config.yaml
model: "autoregressive pixel model"
train_examples: 194171
image_size: 16
levels_per_channel: 6
arch: "transformer_decoder"
layers: 8
norm_position: "pre"
activation: "gelu"
residual_init: "zero_last"
optimizer: "muon"
muon_scale: "original"
batch_size: 128
epochs: 20.4
lr_schedule: "cosine"
weight_decay: 0.0
Rows from block 2 of a small autoregressive pixel model, named by matrix and row number. Rows with one number belong to one neuron. Each number is 128 + 24 x the weight over its row's rms, rounded and kept within 0 to 255. All counts start at 0.
After each neuron's rows are labels from the 100 images, of 14976, where the neuron reaches its highest value: "strongest on" is what is common among them. Only what is clearly more common there than usual is listed. The data: microscope photos of single blood and bone marrow cells. In brackets: how many of the 100.
# fc1: MLP up (model.blocks.2.mlp.fc1.weight, 768x128), inputs 0-127
# fc2: MLP down (model.blocks.2.mlp.fc2.weight, 128x768, transposed), outputs 0-127

fc1.605 [158  75 135 111 123 139 170  88 115 125 126 139 108 125 142 124 189 103 169 115 137 135 114 147 115 122 148 120 151 173 124 118 139 138 128 142 136 152 114 107 130 121 136 152 122 160 138 121  97 130  96 124 137 125 151  97  83 107  99 151 118 141 138 104 124 108  74 162 136  97 155 104  94 103 108 126 113 103 134 140 126 168 174  89 186 167 167 156  96  95 116  82 148  95 114 163 153 147 103 127 145 117 146 111 146 110 123 136 128 150 109 168 113 165 101 101 127 125 124 122 118 153  84 109 111 159 122 126]
fc2.605 [119 176 122 127 123 105  94 164 124 117 148 111 168  73 148 127 111 149 109 143 112 139 150 101 108 141  98 152  93 105  84 117 117 129 113  96  95 143 119 123 100 156 135 102 118  91 149 146 129 129 163 114 141 129 124 133 145 147 155 110 145 143 154 137 160  98 137 112 126 138  78 157 138 125 166 111 133 118 107 111 118 114  62 138  89 103 102 143 158 150 141 150 104 138 140 114  90 167 139 160 119 122 113 124 116 157 145 146 163 139 158 170 175 111 113 142 110 113  87 126 121  90 177 146 138  75 142 138]
strongest on: cell type: segmented neutrophil (41)

fc1.578 [132 117 167 142 165 136 184 100 146 139 115 100 159 171 131 180 109 158 145 122  62 146 124  96 149 128 134 101 150 111 133 150 128 129 172 111  89 129 123 119 129 126 143 102 150 151 156 125 128 115 105 112  84 119 127 135 125 178 134 121 133 115 139  74 142 135 127 122 123 138 163 204 137  90 151 104 129 136 125 147 129 142 128 164  85 122 135 127 121 100 149 127 153 114 106 154 134 115 129 138 150 131 129 131 174 145 139 108  94  96 109 110 110 134  98 134 152 106 103 109 123 186  99 110 125 137 141  76]
fc2.578 [124 147 113  99  78 142  99 162 116 133 134 130 106 139 111 129 151 132 148  89  77 131 112 140 133 113 139 195 140 123 122 116 122 115  75 108 123 106 121  53 124 111 139 124 136 149 121  83 128 151 117  93 154 130 137 113 103 165 112 139 150 128 129 137 157 108  94 112 144 144  89 129 152 136 156 118 141 168 160  79 133 149  98 128  96 118 112 137 108 138  56 118 133 161 141 130 129 131 148 151  97  93 135 111  78 162 100 142 111 125 132  95  83 107 118 111 114 131 154 119 119 135 119 112 127 150 101 166]
strongest on: cell type: artefact (25)

fc1.369 [137 182 158 147 138 130 127 126 103 144 125 147 114 139 144 161 154 155 154  79  98 126 167 143  92 122 154 101 110 152 157 131 159 146 143 118 136 111 164 129 127 120 131 113 115 115 109 161 110 135 131 143 113 142 141 113 105 125 123  95 159 149 161 132 143 131 156 181 120 139 129 123 113 187 163 129  96  78 156 100  80 125 107 136 115 101 144 135 112  65  85 132 103 134 159 117  83  99 144 115 120 141 119 133 117 133 109 105  99 138 162 135 157 104 114 122  96 168 128 163 151 144 156 175  91 110 134 128]
fc2.369 [139  78 109 166 120 120 142 120 129 131 142 124 107 142 114 113  78  77  89 119 130 124  88  74 171  94  93 126 134 127 127 156 153  57 111 142 142 145 129 124 124 131 147 151 123 135 148 120 126 160 133 111 160 127 128 104 127 144 153 120 146 158 133  94 110  87  86 107 120 115  91 125 173  87 106 136 131 134  77 136 143 120 154 124 131 152 125 109 118 146 159 130 127 112 112 156 124 137 105 118 142 147 103 104 147  98 148 153 171 146 107 121  88 158 134 152 108 102 133 124  86 103  98 121 141 178 170 146]
strongest on: smear: peripheral blood (65); cell type: segmented neutrophil (43)

fc1.690 [127 119 137 145 156 140 113 123 114 142 156 165  98 139 132 141 118 100 128 144 112 120 153 111 128 113 125 122 147 134 148 111 144 149 162 108 119 156 143 149 100 119  75 125 145 150 105 148 152 144 184 125 124 142 155 124 102 125 175 163 107  92 116 133 159 120  95 188 131  90 116 153  85 146 141 139 133  86 122 129  79 139 124 121 109  83 142 142  83  67 140 101 134 133 133  93 131 123 100 104  65 148 159 157 126 110 134 122  99 123 176 127 145 152  90 123 139 137 134 117 131  98 158 148 161  94 100 125]
fc2.690 [123  85 111 149 128 172 150 126  77 166 148  76 125  99 127 142 128 101 108 109 146 145 124 142 136 176  97 140 127 118 146  91 113 130 127 144 113 137 145  69 118  94  63 132 142 191 124 106 113  93 124 156 140 118 125  95 150 180  98 146 153 101 145 157 147 112  83 133 156 186 106 147 141 146 139 125 103  90 144 134 154 173 127 136 122 106 120 108  98 134 143 133 132 111 106 104 147 127 149 164 146 158 161 127 115 116 160 124 114 126  93 115 143 114 138 139 151 135 131 131 117 155 124 158 134 138 150 128]
strongest on: smear: peripheral blood (99); cell type: segmented neutrophil (42)

fc1.39 [150 136 156 127 109 109 122 139 108  94 134 149 123 130 141  84 142 161 125 103 114 119  98 148 160  98 126 109 170 140 134 134 118 148 123 132 104 111 147  88 127 104 171 115 103 121 133 163 112 171 105 170 141 145 139 127 147 130 135 138 137 120 174 101 112  76 175 117 158 138 120 116 132 118 139 110 160 153 109  99  94 159 143 101 131 113 101 152 151 137 127 105 154 147 127 129 168  70 103  96  93  93 139 123 126 121 139 105  75  91 140  73 102 134 159  92 143 114 127 145 135 100 120 163 152  94  97 101]
fc2.39 [103 119  85  80 163 162 133 135 134 139 104 139 139 117 123 164 138  99 118 144 135 108 145 126  94 136 125 144 100 130 143 142 113 106  98 123 145 134 108 166 103 151  92 148 133  97 144 130 115  82 147 104 134 133 116  91 125 146 100 137 156 154  88 149 130 186  83 161 121 121 115  95 104 134 113 157  85 136 161 154 124 110 106 181 129 129 140 111 121 140 121 147 103  91 115 124  78 166 165 166 165 158 126 140 126 124 129 152 168 153 125 137 149 130 141 148 106 167 113  82 114 137 131 110 103 172 157 150]
strongest on: smear: peripheral blood (43)

fc1.360 [145 103 114  76 181 134 137 111 139 130 144 105  75 110 151  99 129 159 145 150 117 114 123 142  91 113 175 139 159 113 136 124 168 107 137 143 159  99 121 145 167 142 172 124 112  81 149 142 185 141 137 111 128 164 161 155 130 162 125 143 142 116 124 154 149 136 131 141 112  87 157 132 152 127 100 139  91 129 129 125 133 149 112 131 119 135 145 140 121 108 153 142 121 108 108 176 130 175 125 154 137 118  87 124 131 154 131  93 157 117 122 147 131 123 169  51 153 127 122  85 123 124 148 105 132 114 138  88]
fc2.360 [140 128 122 112  73 102 156  88 120  81 137 126 118 158 119 150  92 103 122  76 119 152 112 118 124 121 130 101 107 122 133 116 116  96 110 109 112  86 154 116 175 109 119 166  96 160 126  96  90  50 124 102 119  86 104  95 137 122 134 131  81 139  91 165 103 121 105 125 122 144 136 113 100 117 176 121 124 178 115 137 113 109 106 112 159 124 115 113 132 117  92 117  93 152 165 109  96 115  96 113 139 129 165 131 102 102 133 166 122 116 126 103 136 143 131 142 103 127 149 125 160 133 110 142 118 156 117 126]
strongest on: cell type: artefact (28)

fc1.422 [ 86 134 159 137 117 137 121 112 120 123 120 148 123 128 137  89 117 130 128 124 103 116  90 134  77 141  92 119 125 118 138  92 129 105 127 116 164  80 150 108 100 192 171 143 137 157 114 144 115 119 115 180 103 120 145 149 154  91 132  86 158 137 124 165  75 129 150  78 109 112 108 119  96 127 117 120 128 138 114 150 106 138 176 150 133 172 149 122 109 133 123 119 164 107 137 120 145  78  97 151 119  85 119 165 113 148 126 145 145 119 148 137 149  84 165 153 122 112 129 153 149 116  94 107 129 158  98 118]
fc2.422 [145 132  90 119 124 118 123 142 157 120 113  96 115 153 143 122 115 133 164 168 121 128 154 103 212  99 135  90 122 131 100 158 118 137 146  99  94 138 133 125 174 112 123 138  95 127 117 113 128 158 138  99 140 144 108  99 111 141 101 140 104 138 135 105 154 160 111 135 166 124 109 117 142 118 156 134 148 150 131 128 178 119  75  93 122  84 136  81 153 125 167 128 103 157 140 145  92 137 129 117 139 161 131  78 163 122 107 119  80 143 110 114  87 162 108 111 124 130 157 110 121 134 165 150 146  88 150 115]
strongest on: smear: peripheral blood (71); cell type: myeloblast (32)

fc1.731 [107 148 145 131 175 125 110 128 105 124  96 143 163 116 140 120 125 106 113 116  96 129 157 146 109 169 168 113 123 132 168 144 146 100 146 135 143 113 161 132 123  93 151 120 136  97 100  81 149 131 141 126 108 104 162 121  98 166 114 117  73 126  96 129 202 135 112 154 155 166 172 116 137 119 141 118 130 138 126 158 128 101 129 134 118  84 145 120 119 153 100 126 110 142 130 118 124 140 154 153 153 106 139 129 165 142 140 163 126  97 114 156 133 186 139 164 152 151 129 124 132 158  76 110 186 163 122 133]
fc2.731 [131 118 141 116  88 149 156 120 155 145 112 126  64 118 101 128 135 150 114 133 167 115 111 125 109  90 117 122 149 118 102 123 111 120 123 102 149 124  86 125 145 165 139 151 116 152 139 152 127 163  92 149 144 121  97 140 146 103 132 123 142 135 146 146  55 140 149 126 111 125 103 120 140 152 109 129 114 126 132  96  97 175 110 130 115 163 115 134 143 108 159 144 146  97 115 171 112 134 123  97 102 184 101 118  75  88  77 119 132 130 127 129 147  79 131  84  83  87 114 121 120 105 148 155  87 104 135 133]
strongest on: cell type: erythroblast (32)

fc1.611 [169 137 130 158 146  71 131 145 152 140 127 160 114 137 161 114 121  86 114 166 119 145 113 134 160 137 145 114 157 139 116 170 134 133 118 135 119 112 174 128 127 127 177 105  97 119 103  95 151 120 155 112 134 138 184 119 129 123 119 146 131 142 183  94 169  87 134 150 132 118 138  87 120 113 115 144 151 147 115 121 146 111 118 138  83 116 127 111 118 146 137 132 127 142  93 115  97 126  88 164 122  92 162 169 150 121 146 150  84 118 145 143 136  91 119 141 109 142 106 117 138  83 147 112 163 122 145  56]
fc2.611 [109 130 103 110 154 143 133 105 155 149  97 126 170  85 128 154 126 192 168 144 147 101 132 134 131 130 104 126 113 115 123 113 141 131 174 170 151 114 100 131 124 153 147 166 157  86 116 148 151 181  98 118 108 100 101 132 115 137 124 126 115 133 109 150 140 174 149 133 140 107 120 193 126 118 148 125 123 120  98 133 116 137 129 129 131  94 100 143 145 120 118 158 135 116 147 159 131 102 164 107 142 148 128 121 102 100  90 136 161 111  90 132 138 152 112 131  79 175 150 174  96 156 120 111  97 155 102 168]
strongest on: cell type: segmented neutrophil (41)

fc1.268 [123 132 138 114 128 153 135 102 111 123 166 139 117  79 140 122  88 159 155 134 103 140 104 120  97 136 158 178 113 115 143 144 153 135 158 159 156 122 129 152 145 117 122 119 162 148 130 113 101 101 152 104 119 111 120 102  68 119  83 123 131 139 137 120 150 138 126 125 108 111 116 161 162 140 170 158  77  93 131 148 120 118 104 111 135 127 156 173 160  74 119 126 158 133  89 131 119 147 124 144 116 124 121 125 181 164 137  61 100 128 109  88 141 143 136 132 123 119 147 171 157 149 154 146 126  93 123  86]
fc2.268 [107 127 123 154 126 158 106 139 153 135 124  93 101 138  78 139 129  94 109 141 157 102 123  75 122 115 142  78 121 152 110 153 120 134 108 136  94  98 164 100  73 132 113 105 115 151 128 148 102 110  85  80 102 107 176 149 105 149 110 127  88 117 107 119 111 125 107 106 154 140  98 109 159  97 133 144 149 117 148 135 153 155 157 104 129 121 168 126 101 137 147 121 130 119 116  79 143 109 115 157 156  90 126 122 116  87  98 135 114 176 154 133 117 159 120 166 135 101 104 135 120 113  80 109 115 161 136 142]
strongest on: cell type: artefact (26)

fc1.163 [125 140 133 128 165 132 136  89 132 130 148 133 132 130 153 118 108 108 123 167 131  67 167 151 120 105 174 120 135 131 142  95 115 144  79 145 123 167 116 134 127 159 103 100 158 133 131 149 115 104 117 154 156 151 118 153  85 181 130 121 127 116  97 104 123 110 122 128 123 153 115 107 119 151  92  88 150 114 109 174 124 140 135 157 144 124 146 128 100 118 113 127  96 149 144 155 109 156 112 156 129 102 158 111  97 145 118 116 166  92  73  94 140 145 137 130  71 120 128 133  98 153  91 193 100 108 109 131]
fc2.163 [ 79 172 110 154 167 167 116 134 141 117  90 100 130 120 106 126 159 115 119 149 139 158 129 107 151 113  73 122 136  76 124 177 143 139 132 116 118 166 136 115 107 151 159  80 100 153 122 133 109 185 136 128 110 119 167 112  88 126 122 131 112 151 151 126 132 183 122  98 127 125  96 130 141 121 136 198 116 126 124 130 118 100 150 115  87 119 145 166 135 102 161 130 161 144  81 134 129 100 123 141 152 126 131 138 128 139 116 127  99 104 112  93 149 107 127 130 125 139 138 131 104 102 157 149 164 110  80 126]
strongest on: cell type: segmented neutrophil (59); smear: peripheral blood (37)

fc1.600 [ 95 137 111 151 130 100 111  67 128 133 179 128 102 185 149 152 130 128 105 111 147 108 149 132 122 113 163 109 128 129 138 160 131 139  79 126 146 176 128 175 102 173 104 152 123 125 157 167 106 143 115 144 148 145 118 173 157 127 156 154 114 137 143 130 141 135 153 139 180 102 129 116  98 141  80 142 161 157 125 126 122 130 132 153 148  92 159 152 141 134 153 136 151 146 176 117 117 121  99 130 149 157 114 128 120 127 152 114 142 141 105 122 109 139 153 119  49 148 141 129 136 100 140 166 111 121  97 133]
fc2.600 [192 139 164 104 136 169 163 179 114 129 117 122 124  66  74  81 126 119 124 108 127 135  99 100 139 153  95 123 143 113 121 109  88 133 138 158 143 112 106  85 150  99 135 103 117 140 142 127 155 107 151  98 122 130 111  98 101 146 126 104 121 152 125 117 130 145  64 148  97 118 135  95 145 106 171 159  99 123 117 113 128 128 131 140 147 130 142 138 141 105 108 118 119 103  85 126 130 144 119 109 112 126 118 150 146 123 116 132 149 129 148  95 108 101 116 115 207 148 120 125  81 128 130  88 131 115 101 113]
strongest on: cell type: segmented neutrophil (49)

fc1.738 [136 104 104 122  89 175 107 125 159 107 136 109  77 155 152 114 153 106 109 125 149 147 129 100 158 105 141 140 117 171 141  94 156 146 104 124 136  66 125 130 124 128 107 101  99 145 142 132 117 142  93 138 139 134 123 122 125 134  89 134 116 159 122 123 104 157 125 165 190 168 125 168 117 154 151 148 140 148 138 111 162 110  93 130 108 142 126 145 110 115 112 123 137 160 124 106 123 166 164 145 102 146 132 102  91 116 195 103 142  84 132  77 173 141 118 123  98 164 102 104 142 127 112 112 142 124 150 139]
fc2.738 [136 126 121 113 102 124 164 172 115 165 120 143 126 125 141 122 153 102 134 204 134 176 114 105 103 145  98 148 160 141 120 125 164 104 129 140 135 156  85 122 158 129 124 134 145 137 116 198 102 117 140 147 146 137 155 109 117 111 135 138 154 122 166 148 138 133 165 145 154 116 111 126 132 107  96 139 129 141 137 114 155  96 138 122 129 156 139 120 103 219 109 119 142 123 133 110 133 120 166 134 129 113 132 107 142 116 101 150 104 116  98 122 118 142 159  98 136  59 154 144 148 143 192 141 124 125 104 139]
strongest on: cell type: artefact (44)

fc1.156 [120  96 127 131 106 140 118 100  88 129 121 121 151 127 148 131 116  79 126 140 133 133 124  83 169 147 124 121  72 159 149 145 152 106  85 161 106 164 159  82 111 138  88 103 137 105 133 159 135 145 112  81 133 127 184 105  91 119 143 121  89 149 126  86 125 100 133 145 127  92  70 134 129 117  98 151 146 123 113 134 163 130 129  94 102 114 145 147 120  91 119 127 152  71 136 118 123 110 112 122 143 134 146 137 108 140 137 188 137 113 132 143 126 126 149 104 115 133 183 133 142 108 123 135  70 129 120 128]
fc2.156 [ 91 158 153 141 145 133 120 151 150 127 138 148  92 111 106 112 139 137 144 147 105 127 108 158  90 123 100 137 116 126 130 125  86 163 179 132 139 130 116 140  99 112 166 106 136 128  93  82 146 132  98 162 142  97 119 175 158 179 104 140 144 115  91 182 125 124 144 143 136 143 168 124 154 160 170 137 103 108 123 161 125 131 154 157 102 173 136 126 123 108 144  98 142 157  95 151 104 157 142 127 121  90 142  93 127 133 113  64 110 125 138 138 142 151 124 134 163  89 113 134 116 165 129 102 154 143 147 152]
strongest on: smear: peripheral blood (44)

fc1.254 [ 90 122 139 101 153  93 116 102 101 131 130 159 134 110 150 150 101 157 125 159 118 107 125 116 123 135 111 152 136 106 153 119 156 126 150 123 165 114 105 146 127 121 111  86 126 127 132 103 134 128 135  68 147 131 145 131 140 162 124 157 105 126 157 154 133 123 125 126 128 144 175 104 139 141 170  94 150 150 112 121 126 127 187 150 135 185 136 141  65 115 142  86 176 139  80 120 175 128 131 107 108 113  98 133  87  98 164 119 125 158 113 130 166 108 124 108  92 155 159 133 143 158  75 134 136 126 154 138]
fc2.254 [152 133 143 151  80 157 114 104 141 158 126 112 129 106  67 101 125 169 161 118 122 128 115 133 190 108 134 131  97 136 126 127 102 116  99 119 102 145 142 123 170 131 109 142 144 117 131 123 131 103 134 106 132  79 108 100 112 106 112 145 162 140  77  97 136 124 118 134 105 113  75 105  83  86 101 139 128 100 119 132 171 164  76 123 123 105 107 121 138 115 103 131 118 133 155 123 114 128 102 181 160 146 167 129 106 115 151 151 131 102 109 125 118 186 116 121 147 126 133 119 150 116 152 107 109 160 114 171]
strongest on: cell type: artefact (25)

fc1.66 [ 81 138 113 117  84 116 142 153 147 128 171 150 119 123 131 115 121 128 123 102 139 124 147 120 139 144  91 100 128 130  99 167 148 148 128 133 125  74 141 162 138  90 101  88 111 155 127 131 126 142 204 129 166 136 123 156 174 130  89 120 137 119 112 126 100 160 148 115 129  98 131 159 145 114 148 102  84  88 173 142 152 136 122 142 120 122 153 152 146 110 112  85 114 172 131 111 168 158 133 135 145 112 127 125 150 158 171  92 123 126 108 114 125 159  96 177 125 140 153 117 139 110 125 124 103  94  85 128]
fc2.66 [175  98 138 107 162 107 126 115 105 129 107 113 155 135 133 150 126 141 143 214 108 116 117 131 103 127 161 148 118 129 133  92 105 121 141 107 122 172 123 102 106 140 124 171 150 130 117 107 103 113  64 184  87 123 125 110 123 112 148 138 110 129 149 124 164 106 134 149 146 148 116 116 135 145 101 124 156 178 132  78 116 110 131 130 159 137 115 122 101 176  91 151 136 115 134 139  99  93  98 141 100 155 143 148  98 109  97 150 116 140 162 185 117  94 167 111 130 118 116 126 135 120 102 114 139 141 134 122]
strongest on: smear: peripheral blood (55)

fc1.468 [121  94 194 112 114 136 108 126  70 107 132 119 117  83 168 124 153 135 133 124 147 152 124  66 176 147 127 141 126  98 126 144 108 126 114 136 149 117 142 134 104 173 178 140 121 112 118 115 121 143 125 127 148 152 125 129 137  84 128 140 147 118 135 173 111 136 125 149 108 148 154 150 105 151 150 130 137  81 126 153 134 173 100 113 166 100 126 125  86 150 106 153 124 114 156 118 109 153 121 155 133 132 108 102 112 101 115 143 139 185 111 156 140 137 127 143 131  82 121 106 161 147 169 128 179 122  86 104]
fc2.468 [139  73  80 128  90 132 159 103 162 124 155 132 111 134 137 147 130 112 123 122 126 126 109 183 126 148 113 108 124 168 141  93 150 126 126 100 106 131 184 113 141 129  94 101 116 152  84 152  92  65  89 151 117 128 117 118 129 102 109  98 161 143 148 140 137 140 161 119 132 120 120 133 128 125  89 122 128 155 139  74 129 113 127 136  86 109  97 130 158 161  87  96 128 144 102 125 123 156 120  86 106  82 141 129 151 151 133 101 124 105 134 117 134 111  99 172  93 167 144 126 159 130 127  99 107 115 112 144]
strongest on: cell type: erythroblast (47)

fc1.207 [109 125 130 117 137 112 105 134 113 143 135 118 131 108  90 160 165 120 121 124 118 150  78 176 143 133 142 154  81  68 163 139 114 155  96  89 110 113 110 139 127 139 114  68 156 139 111 118 106 125 141 126 128  63 134 158 135 110 117 170  97 132 136 121  94 111 147 125 106 130 107 135 162 151 152  86 145 163 141 154 117 131 114 125 126 131 126 104 115 132 150 157 132 134 114  97 118 105 102  99 130 105  89 165 147 171 111 158 108 113 152 126 132 119  92 104 133  73 155 145 118 107  86 123 180 116 140 150]
fc2.207 [157 139 143 127 142 138 137 125 128 161 123 169 139 132 130 109  77 104 162 136 132 151 113  79  83 130 119 116 144 159 144 111 113  97 176 169 132 135 149 131 111 127 148 148 113 125 116 182 181 127 140 119 147 165 123 151 127 148 120  88 115 128 103  81 151 131 100  98 169 143 167 102 101 101 129 149 158 112  77 141 116 130 122 148 149  99 126 146 161 112 110 118 139 120 137 122 122 112 135 110 130 122 179 120 144  92 136 124 138 147  93  86 116 194 157 151 125 179 109 138 146 136 171 125 142 147 121 120]
strongest on: cell type: segmented neutrophil (55); smear: peripheral blood (47)

fc1.269 [154 141  80 142 130 133 116 126 146 108 185 111 123 106 142 149  92 114 190 113 119 114 124 155  87 152 146 122 117 118 140 104 103 143 156 117 139 125  85 129 119 111 115 139 134 121 157 144 157 154 156 125 130 136 110 101 156  82  96 130 121 147 167 150 172  86 160 187  86 135 124 102  90 119 139 103 149 144 152 153 145 173 150  97 115  81 136 135 124 107 150 142 135 124 133 145  92 142 107 141 136 133 142  99 135 148 142 113 188 123 126 138 150 123 101 118 119 167  91 130 101 149 138 156 145 120 156  89]
fc2.269 [ 90 174 178  99 154 162 112 135 116 141  89  94 143 147 159 109 139 126 115 158 141 110 108 120 144 142 104 142 146 116 130 124 143 116 125  96 151 119 112 110 157 131 114  92 101 144  50  91 103  80  86 166 156 104 104 117 147 143 162 172 134 148 136 148  97 171 110 118 134 128 153 176 140 142  96 136 149 133 128 145 112 109 108 153 159 144  97 173 151 121 119 147 130 129  97 118 150 133 105  93 138 129 125 167  92 128  98 122 159 123 122 154 101 124 115 127 150 135  99 139 121  80 132 124 136 127 108 112]
strongest on: cell type: segmented neutrophil (41)

fc1.610 [127 140 144 124 163 133 135 113 161 116 126 141 108 136 178 143 134 145 129 196 181 123 181  97 112 161 130 120 144 138 109 148 138 123 140 124 137 105 144 116 115 121 121 131 125 127 165 102 126 138 136 114 141 143 100 114 135 137 143 125  53  79 135 116 146 123 183 131 136 184 160 111 107 140 109 113 142 132 162 154 103 157 125 126 114 129 130 137 128 114 131 143 160 116 109 131 101 145 101 146 126 111 146 160  95 146 146 159 124 164 115  97 120  92 113 151 119  80 181 177 153 121  85 145 109 165  95 117]
fc2.610 [141 114 109  80 122 153 143 151 165 114 106  70 119 111 112 140 146 114 122 161  77 140 109 147 136 123 135 157 144 124  76 115 134 158 192 130 123 126 173 100 109 140 153 134 142 136  94 116 106 156 119 185 136 124 149 135 140 105 125 151 180 162 142 162 137 153  95 161 140 133  84 146 144 108 117  82 112 109  97  99 140 130 144 121 121  46 122 111 115 129  82 133 106 135 111 148 131 125 129 130 140 142 145 115 123 142 138 123 121 103 158 115 173 129 144  97 115 147 103 121 143 115 127 104  91 110 138 135]
strongest on: cell type: segmented neutrophil (40)

fc1.157 [155 157 120 123 129 138 114 156  92 114  77 127 133  68 124 120 151 145 148 136  88 122 125 113 169 102 117 151 124 128 111 102 136 142 118 119 104 119 117 105 119 123 149 121 113 134 106 132 110 102 110  67 109 112 105 113 138 163 109 130  67 124 172 161 132 173 116 116 157 134 109 137 173 123 108 115 154 130 101 126 130 103 103 139 112  99 103 128 109 123 133 118 141 125 123 124 156 118 147 101 131 126  72  76 134 143 119 162  96 121  91 125 147 128 101 125 116  83  93  89 127 139  95  79 107 167  73 132]
fc2.157 [111 109 132 113 101 131 137  81 146 135 185 139 115 149 128 146  73 126  98 144 154 156 112 128  91 177 150 104 136  94 166 132 133 104 140 158 147 125 160 158 142 135 105 131 151 136 144 166  99 149 114 154 115 134 143 143 129  88 144 150 191 116 112 117 153  94 139 162 117 125 131 144 118 137 127 129 129 102 132 103  96 169 154 118 129 134 150 115 145 165 110 134  98 147 134 112  90 123 120 131 121  95 195 146 123 111 113 102 142 144 184 149  99 133 155 146 134 150 154 158 126 100 146 155 145  85 166 138]
strongest on: cell type: erythroblast (35)